Weights of a small image classifier.
Model: 6.33M parameters, 32-pixel images, arch caformer, norm layernorm, patch size [2, 2], depths [3, 6, 6], widths [64, 128, 256].
Training: 13800 steps, held-out accuracy 62%.
Data: trained on photos of arthropod specimens (BIOSCAN-5M), 97500 training examples.
Rows from block 12, named by matrix and row number. Rows with one number belong to one neuron. Each number is 128 + 32 x the weight over its row's rms, rounded and kept within 0 to 255. All counts start at 0. After the name is the row's rms in percent of the matrix's.
# fc1: MLP up (model.blocks.12.mlp.fc1.weight, 1024x256), inputs 128-191
# fc2: MLP down (model.blocks.12.mlp.fc2.weight, 256x1024, transposed), outputs 128-191
fc1.649 108 [117 110 112  71 118 144 101  92 187 102 112 167 108 121 126 158  79 100 153 169 184  81  90 144 107 158 142 126 170 168 205 168 170 187 115  97 197 109  99 180 171  67 150 148 159  99 124 122 177 132 124 165 107 128 110 152 129 120 115 116 107 161 149 150]
fc2.649 108 [127 162 113 132 187 146  52 122 101 153 141  60  55 183  58  88 129 159 153 112 115 111 124  93 123 160  84 101 160  93 118 186 115  87  84 139  93 148 144 145 146 138 144  80 143 184 113  91  83 121 113 181 148  95 176  81 116 128 135 111 163 101 112 183]
fc1.650 097 [124  85 126 128 147  85 119 168 114 114 161 171 136 119  98 208 143 109 161 153 127 102 138 185  79 132  60 152 117 106 140 176 124 155  96  68 112 134 136 111 150 153 153  96 168 100 134 134 115 162  62  46 109 147 159 125 159 129 145 127 116 126 132  89]
fc2.650 112 [161 117 136 116 106 102 127  93 145 199 148 172 174 119 127 163 112 116  60 121 134 134  97 171  96 121 130  36 146 122 130 145 152  78 128  80 125 132 159 107  95 139  90 105 147  93 170 172 163  71  94 108 100 172  86 201 124 174 188 144 107 135 132 105]
fc1.651 067 [ 58 120 135 110 155 105  52 103 160 129 145 101  99 197 101 159  85 144 163  89 108 128 138 128 173  98 139 150 156  94 129 113 106 138 127 165 192 136  86 160 136  39 112 117 116 188 170 129 126 109  54 130 100 119 131  90  81 173 137 154 105 132 130 151]
fc2.651 075 [150 139  95 109 163 158 172  97  71 171 150 135  91 134 121  96 134 134 126 169 110 125 130 143 135 158 107  92 115 138 142 140 199 129 103 142  91 118 171 140 152 184  38 165 129 132  82 143 148 105 188 108 116 152 157 132 156  73 202  85 124 149 144 125]
fc1.652 085 [102 106 128 115 125 124 127 140 188 128 112 125  91 139 128 149  66 118 169  97 141 146  67 117 171 138 120 124 113 115 149 105  70 148 171 104  94 130 104 139 179  61 163 113  86 138 127 138 144 107 114 208  92 103 151 114 137 178 108 176 132 116  95 161]
fc2.652 096 [134 134  96 136 151 169 134  87  89 161 167  95  88 186 151  93 117 144 110 152 156 111 144 115 161 160 111  74 121 120 131 159 222 125 128 139 103 123 175 144 155 173  73 131 101 139 105 107 127 159 182 109 126 106 152 106 138  89 137 102 143 155 149 110]
fc1.653 045 [106  59  84  89 115 123  99 130 154 166 135 136 133 128 100 157  97 139 106 124 141 159  91 120 122 111 138  79 117 166 180 166  88 157 157  84  92 126  58 128  90 105 148  98  91 140 166 118 134 142  98 131 134 107 149 188 124 171 187 214 124 155 133 130]
fc2.653 034 [150  70 147  55 135 139 111  95 141 171 130 102 118 183 128 131  96  99  65 173 146  97  72  88 116 151 123 119 187 107  86 212 138 145 119 128 205 139 129 157 176 133  99  95 127 125 150  93 150  74 129 134 122 147 139  69 148 188 164 152 123 106 161 100]
fc1.654 118 [ 88 138 172  48 110 127 128 127 211 155 145 199 163  64 109 137 117 106 147 158 138 141 101 160  85 174 117  83 177 149 161 132 155 145 154  98 193 153 143 111 126 119 108 116 166  85 151 161 209  72 111 191 139 160  74 154 103 107 130 148 113 132 117 141]
fc2.654 113 [ 92 227  93 125 116 160 150 123 110  96  81 124 118 114 173  16 138  92 136 125 133  89 155  72 146 124 157 173 116 118 145 117 119 128 102 149 146 122  63 128 132 151 156 183 101 155 106 105  93 177 164 148 139 106 161 127 129  99  96 126 125 136 152 167]
fc1.655 083 [127  71  91 108 146  61 150  75 117 103 142  83  90  95 108 183 145 189 127 124 172  98 105  75 148 109  46 141 171 123 154 114  63 142 164 146 168 101 125 140 132 114 112 147  89 111  96 203 125 141  97 123 146 159  90 128 182 144 187 140  97 148 167  78]
fc2.655 078 [143 158 166  90  88 149 158 124 165  75 101 179 182 106 129 112 118 118 132 166 106 141 112 154 116 126 170 118 104  92 144 185 136 205 126  97 150 130 113 151 146 119 118 115 150  95 138 131 139 122 119 105 156 167 100 120 103 152  97 102 110 153 106 121]
fc1.656 099 [173 106 145 139 151 160  97 119 107 102 123  98 152 170 153 149 151 124 119 108 130 164 167 146 188 139 151 131 151 206 120 125 124  91 108 167  77 127 127 109 109 121 148 157 148 154 148 105 137 127 143 176 178  84 162 107 104 104 106 144  96 112 177 102]
fc2.656 093 [123  97 194  76 128 121 129 107 133 176 144 170 146 108 108 191  91 109  89 174 136 140  67 160  86 136 121  49 152 117 124 146 144 148 160  77 169 115 169 140 155 114 110  54 137  83 170 119 143  81 129 128  67 189  98 161 112 174 156 148 115 126  80 130]
fc1.657 101 [122 150 114 122  69  99 177  95 137 136  94 190 125  47 147 117 163 130  68  94 106 123  98 105 134  86 116 112 134 148 155  67 113 110 141 127 145 105 121 129 113  87  73 169  98  74 138 199 131  35 115 100 150 152  76 179 159 130 152  95 106 124 112 115]
fc2.657 102 [ 79 232 123 140 111 136 132 148  81  93 125 131 147 130 113  43 161 126 180 119 116 125 114 111 125 136 135 159  93 126 131 145 103 139 103 130 116 128 118 123 119 155 149 134 111 135 100 130 138 171 114 123 156 125 129  88 153 106 116  97 151 118 135 152]
fc1.658 074 [ 68  87 109 123 151 160  41 120 132 126 155  83 106 197 129 167  89 107 136 121 174 127 152 109 137 124 126 136 154 131 108 208  97 121  87 135  94 166  74 131 158  62 162  74 108 175 134  92 105 131  98 144 121  69 204  82 130 165 146 154 141  96 116 149]
fc2.658 081 [162 112 136  85 127 162 136  55 116 179 139 132 100 151 112 100  71 144 105 149 136 123  99 112 178 132 107 111 126 156 127 154 173 122  91 116 139 132 184 147 162 174  29 122 117 120 119 149 152  57 195 107 125  85 125 156 149 128 201  91 124 158 126 127]
fc1.659 046 [ 76 113 104 113 125 120 189 174 178 176 120 156 103  93 169 153  49  89 140 129 152 134 107 142  77 146 164  60 101 156 163 108  88 162 161  44 148 133  75 152 131 123 132 136  93 179 140 124 142 113 133 125 112 137 148 152 123 128 148 178 131 148 138 173]
fc2.659 037 [ 53 137 100  99 164 217 137 103 128  97 152  78 133 157 144 107 127 125 173 151 134 119 117 117 146 150 161 144 168 128 175 121 144 153 143 142 139  77  97 135 136 134 156 152 120 120 130  97 111  88 103 126 147 164 125 123 125 121 130 162 143 104 144 163]
fc1.660 072 [132  95 141  53 133 143 105  68 138 169 139 130 190 158 128 115 133 149 102 115 156 119 152 159 105 107  97  93 206 193 149 184 197 139 125 153 154 156 111 157 133 134 104  92 210 149 162 105  96  87 162 106  83 105 142 165 103 130 184 165 127 157 131 112]
fc2.660 067 [132 162 108 141 114 115 137 137 133 175 138 186 113  97 120 127 101  77 107 197 145 101  74 162  86 172 118  79  94 126 158 170 111 116 149  66 109 108 164 156 194 168  92 122 128  66 101 179 176 133  99  67  79 148 129 128 145 171 147 113 117 146 140 108]
fc1.661 082 [ 80  77 145  97 129 122  89 108 186  93 120  88 106 128 104 174 119 199 160 111 153 148 131 105 166  85 110  93 165 159 160 101 148 128 198 190 139 122 113 142 126  82 181 133 147 135 126 166  56  47 119 163 128 135  99 151 113 150  96 178  94 155 114 157]
fc2.661 090 [150 167 100 128  94 181 201 108 111 120  93 158 139 114 159  84 135  81 129 153  66  87 139 160  95 145 175 168  53 152 181 128 140 160  59  77 112 108 118 172 141 135 110 180 147 139  99  82 163 147 163 118 102 101 183 170 162 111 121 102 108 140 147  86]
fc1.662 112 [114 140 110  95  92 122 163  85 159 208 123 172 105  67 114 113 118 103 110 127 140 128  77 114 136 152 105 104 162 159 152 115 149  79 138 107 175 155 142 140 148 142  50 148 139 101 137 184 219  93 144 168 140 171 103 174 144 137 155 133 130 142 140 151]
fc2.662 098 [ 85 244 118 129  91  99 134 166 100 106 133 154 148 103 121  28 164 130 151 134 108 134 135 126 114 125 139 161  89 122 115 142 106 136 104 112 123 143 109  92 101 152 144 126 112 112 118 132 136 164  82  95 157 140 133 105 144 123  99  96 116 113 127 146]
fc1.663 075 [ 96  87 132  96 173 100  88 154 115 127 152 158 118 143  80 156  79 137 155 165 203  88 110 163 108 161 103 156 128 121 141 151 111 208 118  92 137 151 110 132 170 118 149  91 146 121 131  75 145 140  62  68  83 134 132 125 115 151 174 123  81 122 124 104]
fc2.663 078 [136 118 158 104 135 122 116 103 109 145 139 147 150 149 134 164  80  69 129 155 142  91 137 203 124 139 100 116 131 162 162 202 196 153  94  88 109 145 168 136 175 110 136  86 170 119 154 139 146 105 120  65  98  63 169 153 148 109 147 141 116 125 118 131]
fc1.664 079 [127 117 114 153 135 120 181 156 144 130 102  83  91 133 141 127  84 126 169  87 113 119 112  60 197  94 122  90  93 107 157  60  68  98 153 143  65  84 112 179 158 103 170 147  90 148 114 137  80 121 134 165 112 114 135 103 114 160  95 189 141 102 126 154]
fc2.664 083 [150 164 100 121 143 166 163 108  73 161 157 128 144 154 127 111 136 153 128 117  95 103 147 151 130 158 103  98 109 142 125 148 214 140 116 113  84 114 153 132 123 166  95 142 136 131 102 109 127 136 143 109 133 142 120 159 138  84 160  93 113 144 150  98]
fc1.665 099 [135  67  88 123 171 107 153 135  95  83 152  73  61 158 113 173 139 156 153 114 106 128 143 109 157  97  73 130 100 121 148  95 101 143 167 156  95  85 100 162 155  74 175 121 101 150 105 138  67 148  96  83  92 164 155 101 132 173 107 139  97 139 135 105]
fc2.665 110 [ 99 147  90 127  92 192 174 166 142  80 110 131 105 101 147 104 125  78 175 138 133  54 147 133  82 166 159 207  90 118 159 151 139 192  60  89 152 111  87 170 137 111 135 166 141 174 104  74 153 154 154 149 111 115 159 122 134  83 114 130 133 143 141 111]
fc1.666 105 [ 95 133  93 147 175 163  68 138 113 163 132  66  82 212 117  91 108 101 134 100 134 100 117 116 166 126  97 121 125  86  84 164  74 104 107 146  83 138 133 131 183 119 159  69  60 148 111  79 111 165 123 134 118  69 183  92 148 189 121 119 169  97 101 159]
fc2.666 105 [127 122 142 130 143 155  73  72  96 173 145 113 107 210  72 101  94 179 135 112 131 145 101 126 178 112 107  96 156 116 106 195 134  78  88 116 120 152 203 142 164 172  77  94 119 140 137 143 143  80 145 123 149  91 139 102 130 146 186  93 167 115 100 188]
fc1.667 073 [ 96  94 120 128 109 121 124 165 150 103 117 184 141 103 123 214 135  99 118 172 172  46 141 150  79 155  87 205 120 171 168 159 127 170  83  81 141 103 107 131 128 120 142 121 150 107 115 125 175 187  80 152 111 133 114 156 171 138 103 127 108 109 142 113]
fc2.667 077 [134 160 125 187 171 117  90 157  93 166 161 114 157 152  88 113 161 160 118  73 106 123 151 148 136 151 113  99 119 111  75 147 112  54 107 130  79 179 166  95  57 173 134 110  93 147  98 120  88 136  96 118 156  74 164 136 126 125 166 103 151 102 115 116]
fc1.668 077 [104  47 141 129 155 103  77 129 139 150 161 160 163 133 164 180  98 104 142 206 153  92 112 168  71 175 113 135 148 118 114 170 144 169 117  63 170 183  86 120 162 106 109  69 145 113 121  67 170 152  95  65  73  89 153 120 134 123 159 154 145 107 121 124]
fc2.668 088 [160 132 192 103 126 143 108 127 129 199 141 121 142 117 119  98 108 127  77 175 131 166 131 126 150 123 137  94 107 130 106 152 123  88 114 119 121 166 187 123 160 170  66 137 112 122 120 136 162  46 199  93 116 102 109 139 136 152 181 105 127 150 125 156]
fc1.669 095 [114 107 124  76  96  65 170 154 171 135 103 145 102 114  98 123  92 139 150 132 103 133  42 130 105 104 107 122 120 101 154  96 115 135 162  79 173 113 128 187 163  91 103 130  95  96 159 165 125 110  86  69 128 154  75 118 134 201 153 147 120 175 115 116]
fc2.669 103 [ 94 130 117 119 167 222 127 137 120 118 163 101 115 148 159 114 118 118 167 134 154 109 181 166 129 172 134 119 141  87 133 130 217 149 165 127 124 127 124 112 110 124 170 119 129 166 119  56 109 189 163 156  91 112 164 129  63  77 100 144 139  95 109  86]
fc1.670 118 [104 127 114 139  87 102 139  90 100 140  97 123  81 129 104 114 133 129 118  65 140 131  93  88 172 115 118 162 116 125 127  86  72  97 115 149  96 105 189 143 137 145  84 140  62 113 100 209 126 104 128 136 162 139 125  88 165 146 138 108 165 124 108 171]
fc2.670 099 [116 220 124 157 121 106 129 127  63 134 128 144 157 127 124 102 155 154 144  94 122 136 112 132 130 115 109 114 117 138 127 144 159 108 110 113  95 115 148 114 104 154  81 122 108 121 123 157 148 124  83 123 155 139 129 116 156 108 144  73 125 125 130 125]
fc1.671 115 [102 130 147 128  86 103 156 152 138 196 111 118 125  88 103 134  95 135  97 104 124 164  73 106  92 114 106  88 142  92  82 124  74 130 170  98 176 173 143 128 140 179  95  90  80 138 152 145 152 106 104 132  90 143 102 114 105 190 182 145 162 124  72 137]
fc2.671 118 [138 105 138 106 119  93 147 139 105 113 145 165 151 134  98 190 186 189 111 165  86 131 123 194 111 123 115 102 145  87 116 107 160 116 115 119 116 130 131 119  71 124  98 105 171  93 134 101 133 127 116 107 126 221 110 149 126 125 118 149 112 108 102  70]
fc1.672 073 [143 129 133  91 123 137 128 117 145 168 156 120 127 157 158 151 118 139  85 136  81 145 121  71  53 117 165  62 154 129  89 145 129 155 128 121 129 154 113 120 128 147 130  99 190 168 171 100 120 121 171 110  96 115 154 133  78 210 203 179 140 134 140 140]
fc2.672 069 [116 116 156 108 155 126 101 114 120 143 172 110 110 127  78 174 151 159 180 138 200 167 101 125 151 153  58  84 167  98 121 110 134 105 178 160 169 135 150  70 147 146  99 130 118  85 133 123 174 158 125 149 154 177 101 102 133 105 140 134 120 101 109 179]
fc1.673 042 [137 108 111 127 101 147 135 157 143 142 145 123 116  99 147 151  67 131 147 110 130 147  62 125  96 150 142  62 124 126 156 133  55 127 145  98 147 152  99 185 169 128 132  96 122 149 154 160 143  84 122  84 129 150 105 109 131 135 134 193 144 142 142 114]
fc2.673 034 [106  97  81 104  95 179 141 116 114  86 127 100  62 137 119 151 157 126 118 126 189 108 134 120 145 147 110 194 135 111 104  81 197 173 154 182 196 120 119 107 146 134 103  95 137 148  88 154 110 149 141 143 129 193 151  98 185 163 110 104 127 178 142 104]
fc1.674 071 [100 108 165 110 146 125 114 177 134 158 142 141 128 123 110 114 156 134 163 170  86 146 124 173  53 165 133 129 102 105 104 137 108 146 158  40 119 160 156 123 109 163 171 103 148 125 108  96 163 144  88  78  83 133 105  91 120 173 182 162 139  93  85 123]
fc2.674 069 [135 111 183  69 103 108 109 116 208 158 119 154 153 161 128 159  89 148 127 147 186 167  70 138 175 127 126  83 146 114 160 136 130 123 165 125 160 131 157 142 153 118  87 137 135  82 182 179 153 111 140  71 149 144  94 132 109 139 145 167 128 168 131 195]
fc1.675 101 [101 133  55 178  93  98 129 118  94 137 101 127  78 146 115  97 110 149  63  79  90 103  96  93 156  95 109 161  97 101 112 110  64 112 126 140  77  58 151 152 157 128 115 139  63 106 105 172  94 111 111  73 145 133 156 111 185 179 149 101 137  98 130 129]
fc2.675 099 [126 123 137 169 146 120 127 110  51 131 155 114 162 139  94 130 172 195 147 100 121 142 136 130 151  98  84  90 144 157 116 132 154 101 123 134  84 123 152 102 103 167 116 114 122 115 152 152 135 128  90 131 182 142  98 110 137 102 149 106 134 117 151 131]
fc1.676 080 [109 126 128 142 113 115 157 127 122 151 114 117  96 134  72 123 145 171 108  45 113 144 103  94 187  96 102 119 105  98 122  75  63 102 139 145 143 109 170 118 121 133 133 131  76  97 132 183 115 144 102 113 158 139 101  74 130 187 159 142 131 125 105 155]
fc2.676 084 [130 148 111 170 123 134 175 115  55 135 141 120 149 122  86 131 159 185 143 120  99 135 134 121 117 109 101 105 142 139 129 107 146 111 117 115  78 132 172 110 104 181 100 137 124 125 138 150 137 110 105 142 143 156  93 115 140  96 174 119 145 137 148 116]
fc1.677 102 [131 135  66 120 104  78 168  94 133 137 110 131  61  60 108 130 133 154 128  72 114 134 105  85 196 144 105 123 109 167 123  47 111  85 167 153 114 130 169 127  98 142  84 151 111  92 103 203 152  89 132 187 143 188  97 115 165 105 123 130 152 114 149 119]
fc2.677 088 [113 197 147 158 124 115 130 136  58 123 113 154 154 128 137 105 175 131 150 115 133 134 130 133 131 116 119 136 118 111 121 123 119 129 107 115 112 120 120 110 106 141  99 136 106 133 116 141 152 136  82 123 172 126 112  98 139  93 137  88 115 129 133 118]
fc1.678 096 [146  70  83 111 129  98 110 157 130 109 137 109 117 111 112 191 105 155 117 129 136 103 140 147 144 106 137  92  85 109 139  88 130 147 139 125  86  88 108 132 123  98 177 123 135 112 162 137  95 152 106  83 121 144 153 114 129 159 121 150  91 125 142  54]
fc2.678 082 [137  85 133 155 117 138 215 150  98 131 137 136 177  55 141 140 139 127 146 133  81 126 148 146  91 116 134 104  96 140 130  62 144 156 162 118 154 144  89 104  81 105 187 126 127 141 109 108  90  99 118 145 105 143 110 147  92 131  86 157 101 127 125 113]
fc1.679 074 [122 120  75 107  98  59 158 130  82 135 132 127  57 110 133 160 162 161 120  91 110 130  98  89 154 133  88 119  98 126 137  94 105 138 152 144 117  72 153 139 103 144 105 119  94 127  76 183 103 130 154 125 111 167 128 110 157 131 152 128 129 136 122 128]
fc2.679 073 [117 168 133 160 115 163 186 138 130  94  95 148 120  69 127  53 181 104 155 130 155 100 119 115 112 138 153 191  91  99 157 135  78 172 110 118 143 105  91 132 132 134 130 166  86 127 127  83 148 169 135 140 172 107 136 109 142  61 112  72 105 149 156 109]
fc1.680 119 [128  97 148  76 112 101 151 159 138 115 150 169 143  65 111 156 154 156 115 167 127 135 118 160  65 129 103 115 156 142 131 150 152 197 134  76 192 136 138 121 113 133 105 116 215  93 158 124 201  84  83 106 128 210 103 144 126 137 162 120  92 164 149  68]
fc2.680 143 [168 136  33 153 108 112 125  76 118 103 120 142  94 141 121 146 103 131 146  83 106  67 128 130 151  98 159 125 102 138 170 126 150 150 111 151 108  50 102 191 141  76 116 188 120 104 121 163  76 115 118 102 168  97 135 146 164 140  93 104  87 179 199  81]
fc1.681 093 [ 87 119 121  68 117 109 153 142 167 145 101 122  99  87 104 136  86 135 147 143 134 128  48 105  85 103 114 133 141 105 158 134  94 217 149  82 180 133 117 154 161 106 133 113 119 122 151 147 166 109 110 100 107 151 105 132 148 183 158 152 120 151  95 120]
fc2.681 092 [ 91 134 109 115 179 194 134 121  71 118 177  78  89 152 144 118 151 136 129 139 132 102 142 165 129 163 104  92 153 114 154 112 250 151 189 167 124 106 153 121 124 101 131 137 124 148 100  69 108 177 176 136  87 144 149 119  79  61 134  87 132 107 128  83]
fc1.682 098 [125 108 108 133 108 116 128 110 141 141 138 127  94 117 125 133 113 152 100  51 164 141 114  88 195 120 132 127 117 156 135  86 103  96 165 184 128  92 152 134 134 142 111 148  82 104 119 218 112  78 132 129 178 153 110  82 142 137 137 119 159 123 128 134]
fc2.682 087 [113 144 113 165 112 121 155 116  59 126 122 168 148 107 121 145 146 142 151 127 130 119 105 133 119 128  99 126 116 134 142 139 146 130 118 111  99 126 150 133 117 157  77 137 114  89 113 137 155 125  99 123 145 177 111 117 170  88 131  84 118 140 151 132]
fc1.683 115 [ 86 127  97 135 151 142  86 161 113 186 153  44  99 206 105 117 107 134 118  84 114 133 127  90 124 149 120 105 119  76  67 182  80  92 105 127  78 157 120 131 147 137 139 100  65 171 111  90 109 141 135 113 127  77 156  52 122 182 126 123 179  81 104 160]
fc2.683 118 [116 108 128 118 146 143  88  48  96 195 144 108  83 184  61 103 101 180 110 105 124 149  94 118 167 115 100 103 196 127 113 170 134  74  83 133 119 147 181 123 153 175  78 101 122 142 160 162 119  54 145 146 134 107 122 112 132 152 211 128 166 135 105 172]
fc1.684 096 [111 133 100 143 118 125 136 111 107 130 128 106  72 157 116 105 111 151 154  70 136 121  79  90 183 117 135 124 121 109 155  95  89  81 159 151  88  97 153 168 167 150 146 144  61 136 114 190  94  91 145 148 159 134 113  67 156 137 133 112 149 133 127 179]
fc2.684 090 [106 181 107 148 126 115 113 114  58 142 128 139 157 153 110 110 148 159 133 112  89 129 141 137 124 123 120 102 135 138 133 148 182 137 110 120  96 120 166 122 101 161 110 116 110 125 136 131 125 123 101 120 148 137 146 148 145 104 154 103 150 121 134 108]
fc1.685 113 [139 124  95  60 124 148  89  74 177 104 111 150  87 157 132 146  70  93 155 161 171 105  84 110 141 145 157 131 169 170 200 167 156 193 111 121 171 107  67 180 179  51 137 156 162 134 131 117 183 117 130 188 121 155 158 138 129 118 116 143  93 175 166 139]
fc2.685 115 [142 125 150 118 185 143  63 109 109 161 144  60  54 183  41 124 120 170 160 120 112 144 102 108 111 157 105  56 169  96 111 178 112 110 106 135  82 156 159 145 138 123 128  64 156 183 134  90 109 101 129 200 136 124 186  89  94 124 139 126 149 114  99 151]
fc1.686 042 [137  80 131 108 113 133 110 112 149 184 120  99 126 119 145 137 124 112  96 126 159 126 151 112 101 161 156 115 141 196 137  98  98 114 127  98  81 159 100 126 130 122 104 149 106 156 199  89  97 103  87 125 136 135  89 162 154 142 173 204 113 106 159 138]
fc2.686 029 [106 153 167 169 109 119 142 131  56 135 108 183 120 142 126 140 159 102  78 153 121 126  88 110  81 144  66 126 113 140 112 194  96  83 136  88 108 132 190 143 144 129 115 117 122 138 144 120 142  95  78 124 109 170 143 132 139 146 159  91 155 127 128  79]
fc1.687 096 [107 100 112  98 128 142  78  88 221  95 112 150 129 115 118 177  95 107 194 164 175 105 128 157 123 180 130 149 128 196 193 176 158 208 124  92 186 141  73 136 143  59 145 111 185  97 137 122 194 126  96 154 118 167 164 121 126 113 103 144  73 130 104 131]
fc2.687 099 [153 139 140 136 182 147  72 121 109 177 158  69  37 173  77 113 124 164 136 110 116 136 103  90 131 149 115  64 166 103  93 163 106 105 102 138  80 166 156 165 136 118 121  76 133 193 114  73  96 116 127 201 130 117 207 107 104 132 129 109 139 111 117 156]
fc1.688 105 [ 96 136  96 176 146  96 104 191  77 146 150  96 109 107 108 156 146 131 136 102 115 115 139 140 105 172 110 136 112  61  65 140  73  95 101  96  71 123 160 120 103 142 150  88  50 115  79  95 101 156  60  85 119  96 155  58 135 153 107 115 173  63 105 143]
fc2.688 107 [128 111 135 122 145 122  92  68  87 182 136 121 108 176  66 104 141 190 117 135 147 133 108 113 174 118  82  93 193 129 111 179 113  60  76 114 124 139 182 126 160 179  42 122 142 116 149 146 147  92 135 114 159 142 106 107 164 126 200 115 154 120 121 176]
fc1.689 081 [ 84 102 129 149  71  74 129 132 140 130  89 138 107  66 143 150 130 122 107  82 148 118 122 121 124 124 119 141 155 155 126  86  87 107 155 139 155 108  82 102  73  75 140 142  57 101 110 137 137  69 100 134 123 127 122 101 143 149 125 184 125  94 118 136]
fc2.689 078 [146 156 147 136 112 141 160 128  94 142 114 149 122 147 127  66 177 112 141 163 112 135 118 112 139 155 125 132  89 124 129 162 127 143  71 102  98 126 163 155 160 187  72 146 107 128  82 104 172 139 146  92 146 123 146 129 158  92 151  81 143 134 117 160]
fc1.690 085 [147  91 132  29  97 118 146  74 148 151 119 134 143 145 100 159  99 141 157 124 186 145  67 118 154  93 109 100 197 186 160 100 127 137 174 147 176 141 106 134 106 145 110 134 153 126 147 181 193  97 126 169 147 161  66 128 129 161 180 163 142 163 138 146]
fc2.690 077 [147 147 151 129 120 133 198  87 108 123 116 177 148  88 134 123 147 104 113 164  48 110 118 202 100 161 167 100  93 137 154 185 119 156  85 127 136  86 121 157 107 150 103 159 131 124  96 104 130  81 140 107 153 139 149 174 162 117 109  89 100 149 152 129]
fc1.691 105 [102  97 105  84 104 124 137  97 163 135 114 157 101 130 119 160 107 103 139 158 187  84  44 131 109 128 115 138 146 144 181 180 106 193 130  71 190 109 125 186 197 102 109 145 124  94 120 160 193 135 101 119 116 135 103 150 155 157 181 115 109 151 124 159]
fc2.691 107 [117 129  85 117 157 167  93 108 136 147 170  91 111 130  97 124 114 154 173  88 130 125 118 133 132 169  96 145 182 155 124 149 185 106  95 116 144 129 157  92  92 142 124  91 135 148 165 155 133  96 106 189 131 158  85 108 107  91 142 160 181  98 122 129]
fc1.692 117 [126 123 130 154 121  79 184 165 105 108 134 173 151  82 156 165 168 145  91 153  65 164 125 133  52 124 130 113  80 132  83  97  92 139 132  89  71 148 151 100  83 174 112  78 152 106 104 135  96 147  70  66 105 170 124 127 130 131 106 134 132  99  83 101]
fc2.692 113 [139 169 179  83 123 124  89 131 176 150 120 129 118 145  74  58 106 131 106 149 130 137 104 109 117 140 103 149 145  79 129 142  56  80  74 114 149 161 129 127 132 131 110 121 184 117 142 107 154  92 130 136 134 105  96  88 148 147 163 136 138 123 110 168]
fc1.693 106 [119 145  89 111  81 120 135  83 133 185 120 162  99  74 137 100  98 107  85  98 136 109  75  65 161 107 116 117 146 128 138 113 111  79 114 119 135 126 139 171 162 130  75 143  95 105  99 195 131  88 139 150 120 139 109 162 158 132 140 116 153 150 135 152]
fc2.693 099 [ 89 238 136 152 122 112 115 157  88 115 145 144 150 134  97  58 165 135 166 111 119 142 129 125 130 126 102 137 104 128 112 149 134 118 110 105 108 129 148  96 103 180 121 119 110 132 120 144 137 165  83 109 155 129 132  94 140 113 128  90 158 113 123 140]
fc1.694 087 [143  68 106 125 106  92 112 138 119 139 133 108  79 126 126 211 106 173 126 124 112 116 104  64 154 109 105 104  81 170 111  84  86 127 181 162  96  80 121 103 125 105 106 135 106  87 119 183 124 134  84 114 145 172 120  96 146 160 134 158 119 115 149  73]
fc2.694 083 [ 85 159 175 164 112 160 203 154 109  86  95 144 145  66 124  99 157 120 183 113 162 131 128 118 125 122 124 166 122  79 143 108  75 158 157 122 148 115  83 128 117 119 125 145 112 149 109 112 135 153 105 163 154 139 115  91 114  77 109 100 118 126 124 150]
fc1.695 097 [ 61 156 115 168 150 165  49 144  96 160 159  55 102 225 119  98  83 123 154 104 128 132 113 123 139 135 131 123 130  75 108 215  79 118 113 131 119 159  88 161 172 102 164  83  81 177 125 105 109 172  95 117 118  48 153  80 114 187 150 149 169 109 111 160]
fc2.695 098 [135 108 142  84 146 175 119  63 115 179 144 116 108 188  79 108 102 160 143 128 133 144  92 129 166 131  98  71 175 140 138 141 181 126 111 117 123 146 191 138 162 156  59 118 151 125 150 156 163  52 177 119 125 127 116 123 117 138 205 118 139 134 106 161]
fc1.696 106 [102 127 112 142  87 122 121  95 112 149 118 122 106 116 101 117  95 126 128  56 162 126  85  76 177 124 130 126 124 125 149  89  64  98 144 153 120  93 154 136 148 131 132 125  45 113 106 214 132 100 110 135 151 117  97  86 158 173 129 115 166 132 138 162]
fc2.696 096 [118 167 105 160 121 120 145 120  44 145 122 146 150 132 128 117 161 145 144 129 121 128 101 138 129 130 115 112 114 138 143 168 153 126  91 108  96 128 164 137 119 175  70 125 109 101 119 143 151 125  93 117 139 155 124 124 168 109 154  81 144 134 138 139]
fc1.697 085 [134  84 127  89 176 131 138 166 181  93 172  83  54 112 107 149  99 153 144 107 152 159 126 107 156 125 117  87  93 136 185  73 124 145 199 144 109  97 128 142 155  92 194 159 164 136 158 128  64  79 146 175 112 156 100 135  45 128 112 183  98 135 116 149]
fc2.697 088 [141 142  76 151 122 153 198 119  98 105 100 124 135 157 157  93 147 126 132 131  34  78 153 142 101 135 175 165  79 112 144 103 161 171  83 110 117 109  98 178 121 129 127 186 150 170 106  87 122 152 173  88 131 143 185 144 133 106 120 116 115 144 154  88]
fc1.698 104 [153  70 147  78 116 123 155  97 164 168 107 150 158  78 121 166 134 132 116  94 183 171  97 126 141 110  96 112 183 182 143 131 140  91 154 110 189 146 173 110 108 169  81 119 180 123 197 176 215 114 113 124 145 178  69 138 127 131 179 148 138 147 144 128]
fc2.698 087 [151 118 127 128 118 130 164  74  85  92 113 162 172 134 109 148 169 128 126 156  63  88 139 203 106 110 140  97 114 130 180 140 133 140 117 123 133  49 114 163 126 113 104 186 137  84 119 115 118 101 130  70 163 143 123 158 157 118 107  96  84 165 163 101]
fc1.699 100 [134  88  61 152 129  78 114 109  98 122 111  94 114 183 140 179 146 158  98  89 113 106 124 139 162  58 109 134 131 112 135 126 105 101  97 139 116  82 112 148 138 104 114 157  88 144 132 132  45 133  99  47 162 107 162 114 140 168 113 144  84 139 197  94]
fc2.699 099 [129  71 138 129 148 123 157 125  75 152 163 141 195  84 163 167 166 158 150 125 117 179 158 144 127 127  89  55 159 145  72  96 209 140 189 137 135 147 154  37  87 161 120  90 129 107 134 137 129 131 125 144 125 170  74 143  83 109 133 128 123 111 108 126]
fc1.700 105 [118  53  47 144 140 125 138 149 110 153 136  94  33 168 141 179 114 142 146 116 127 110 102  50 168 163 105  80  94 140 147  95 104  95 125 155  81 108 118 143 155 128 121 115  73 137 131 121  99 171 115 120 125 157 166 109 140 145 114 141 141 120 138 118]
fc2.700 099 [140 157 104 164  93 186 132 113 108  79  80 104 104 127 109  93 144 121 150  67 122 132 149  68 141  91 143 167 129 100 130 104 101 160 102 158 152 127  99 149 118 136 122 158  91 160 117 136 110 106 136 206 167 120 111  88 107  77 118 150 153 171 141 128]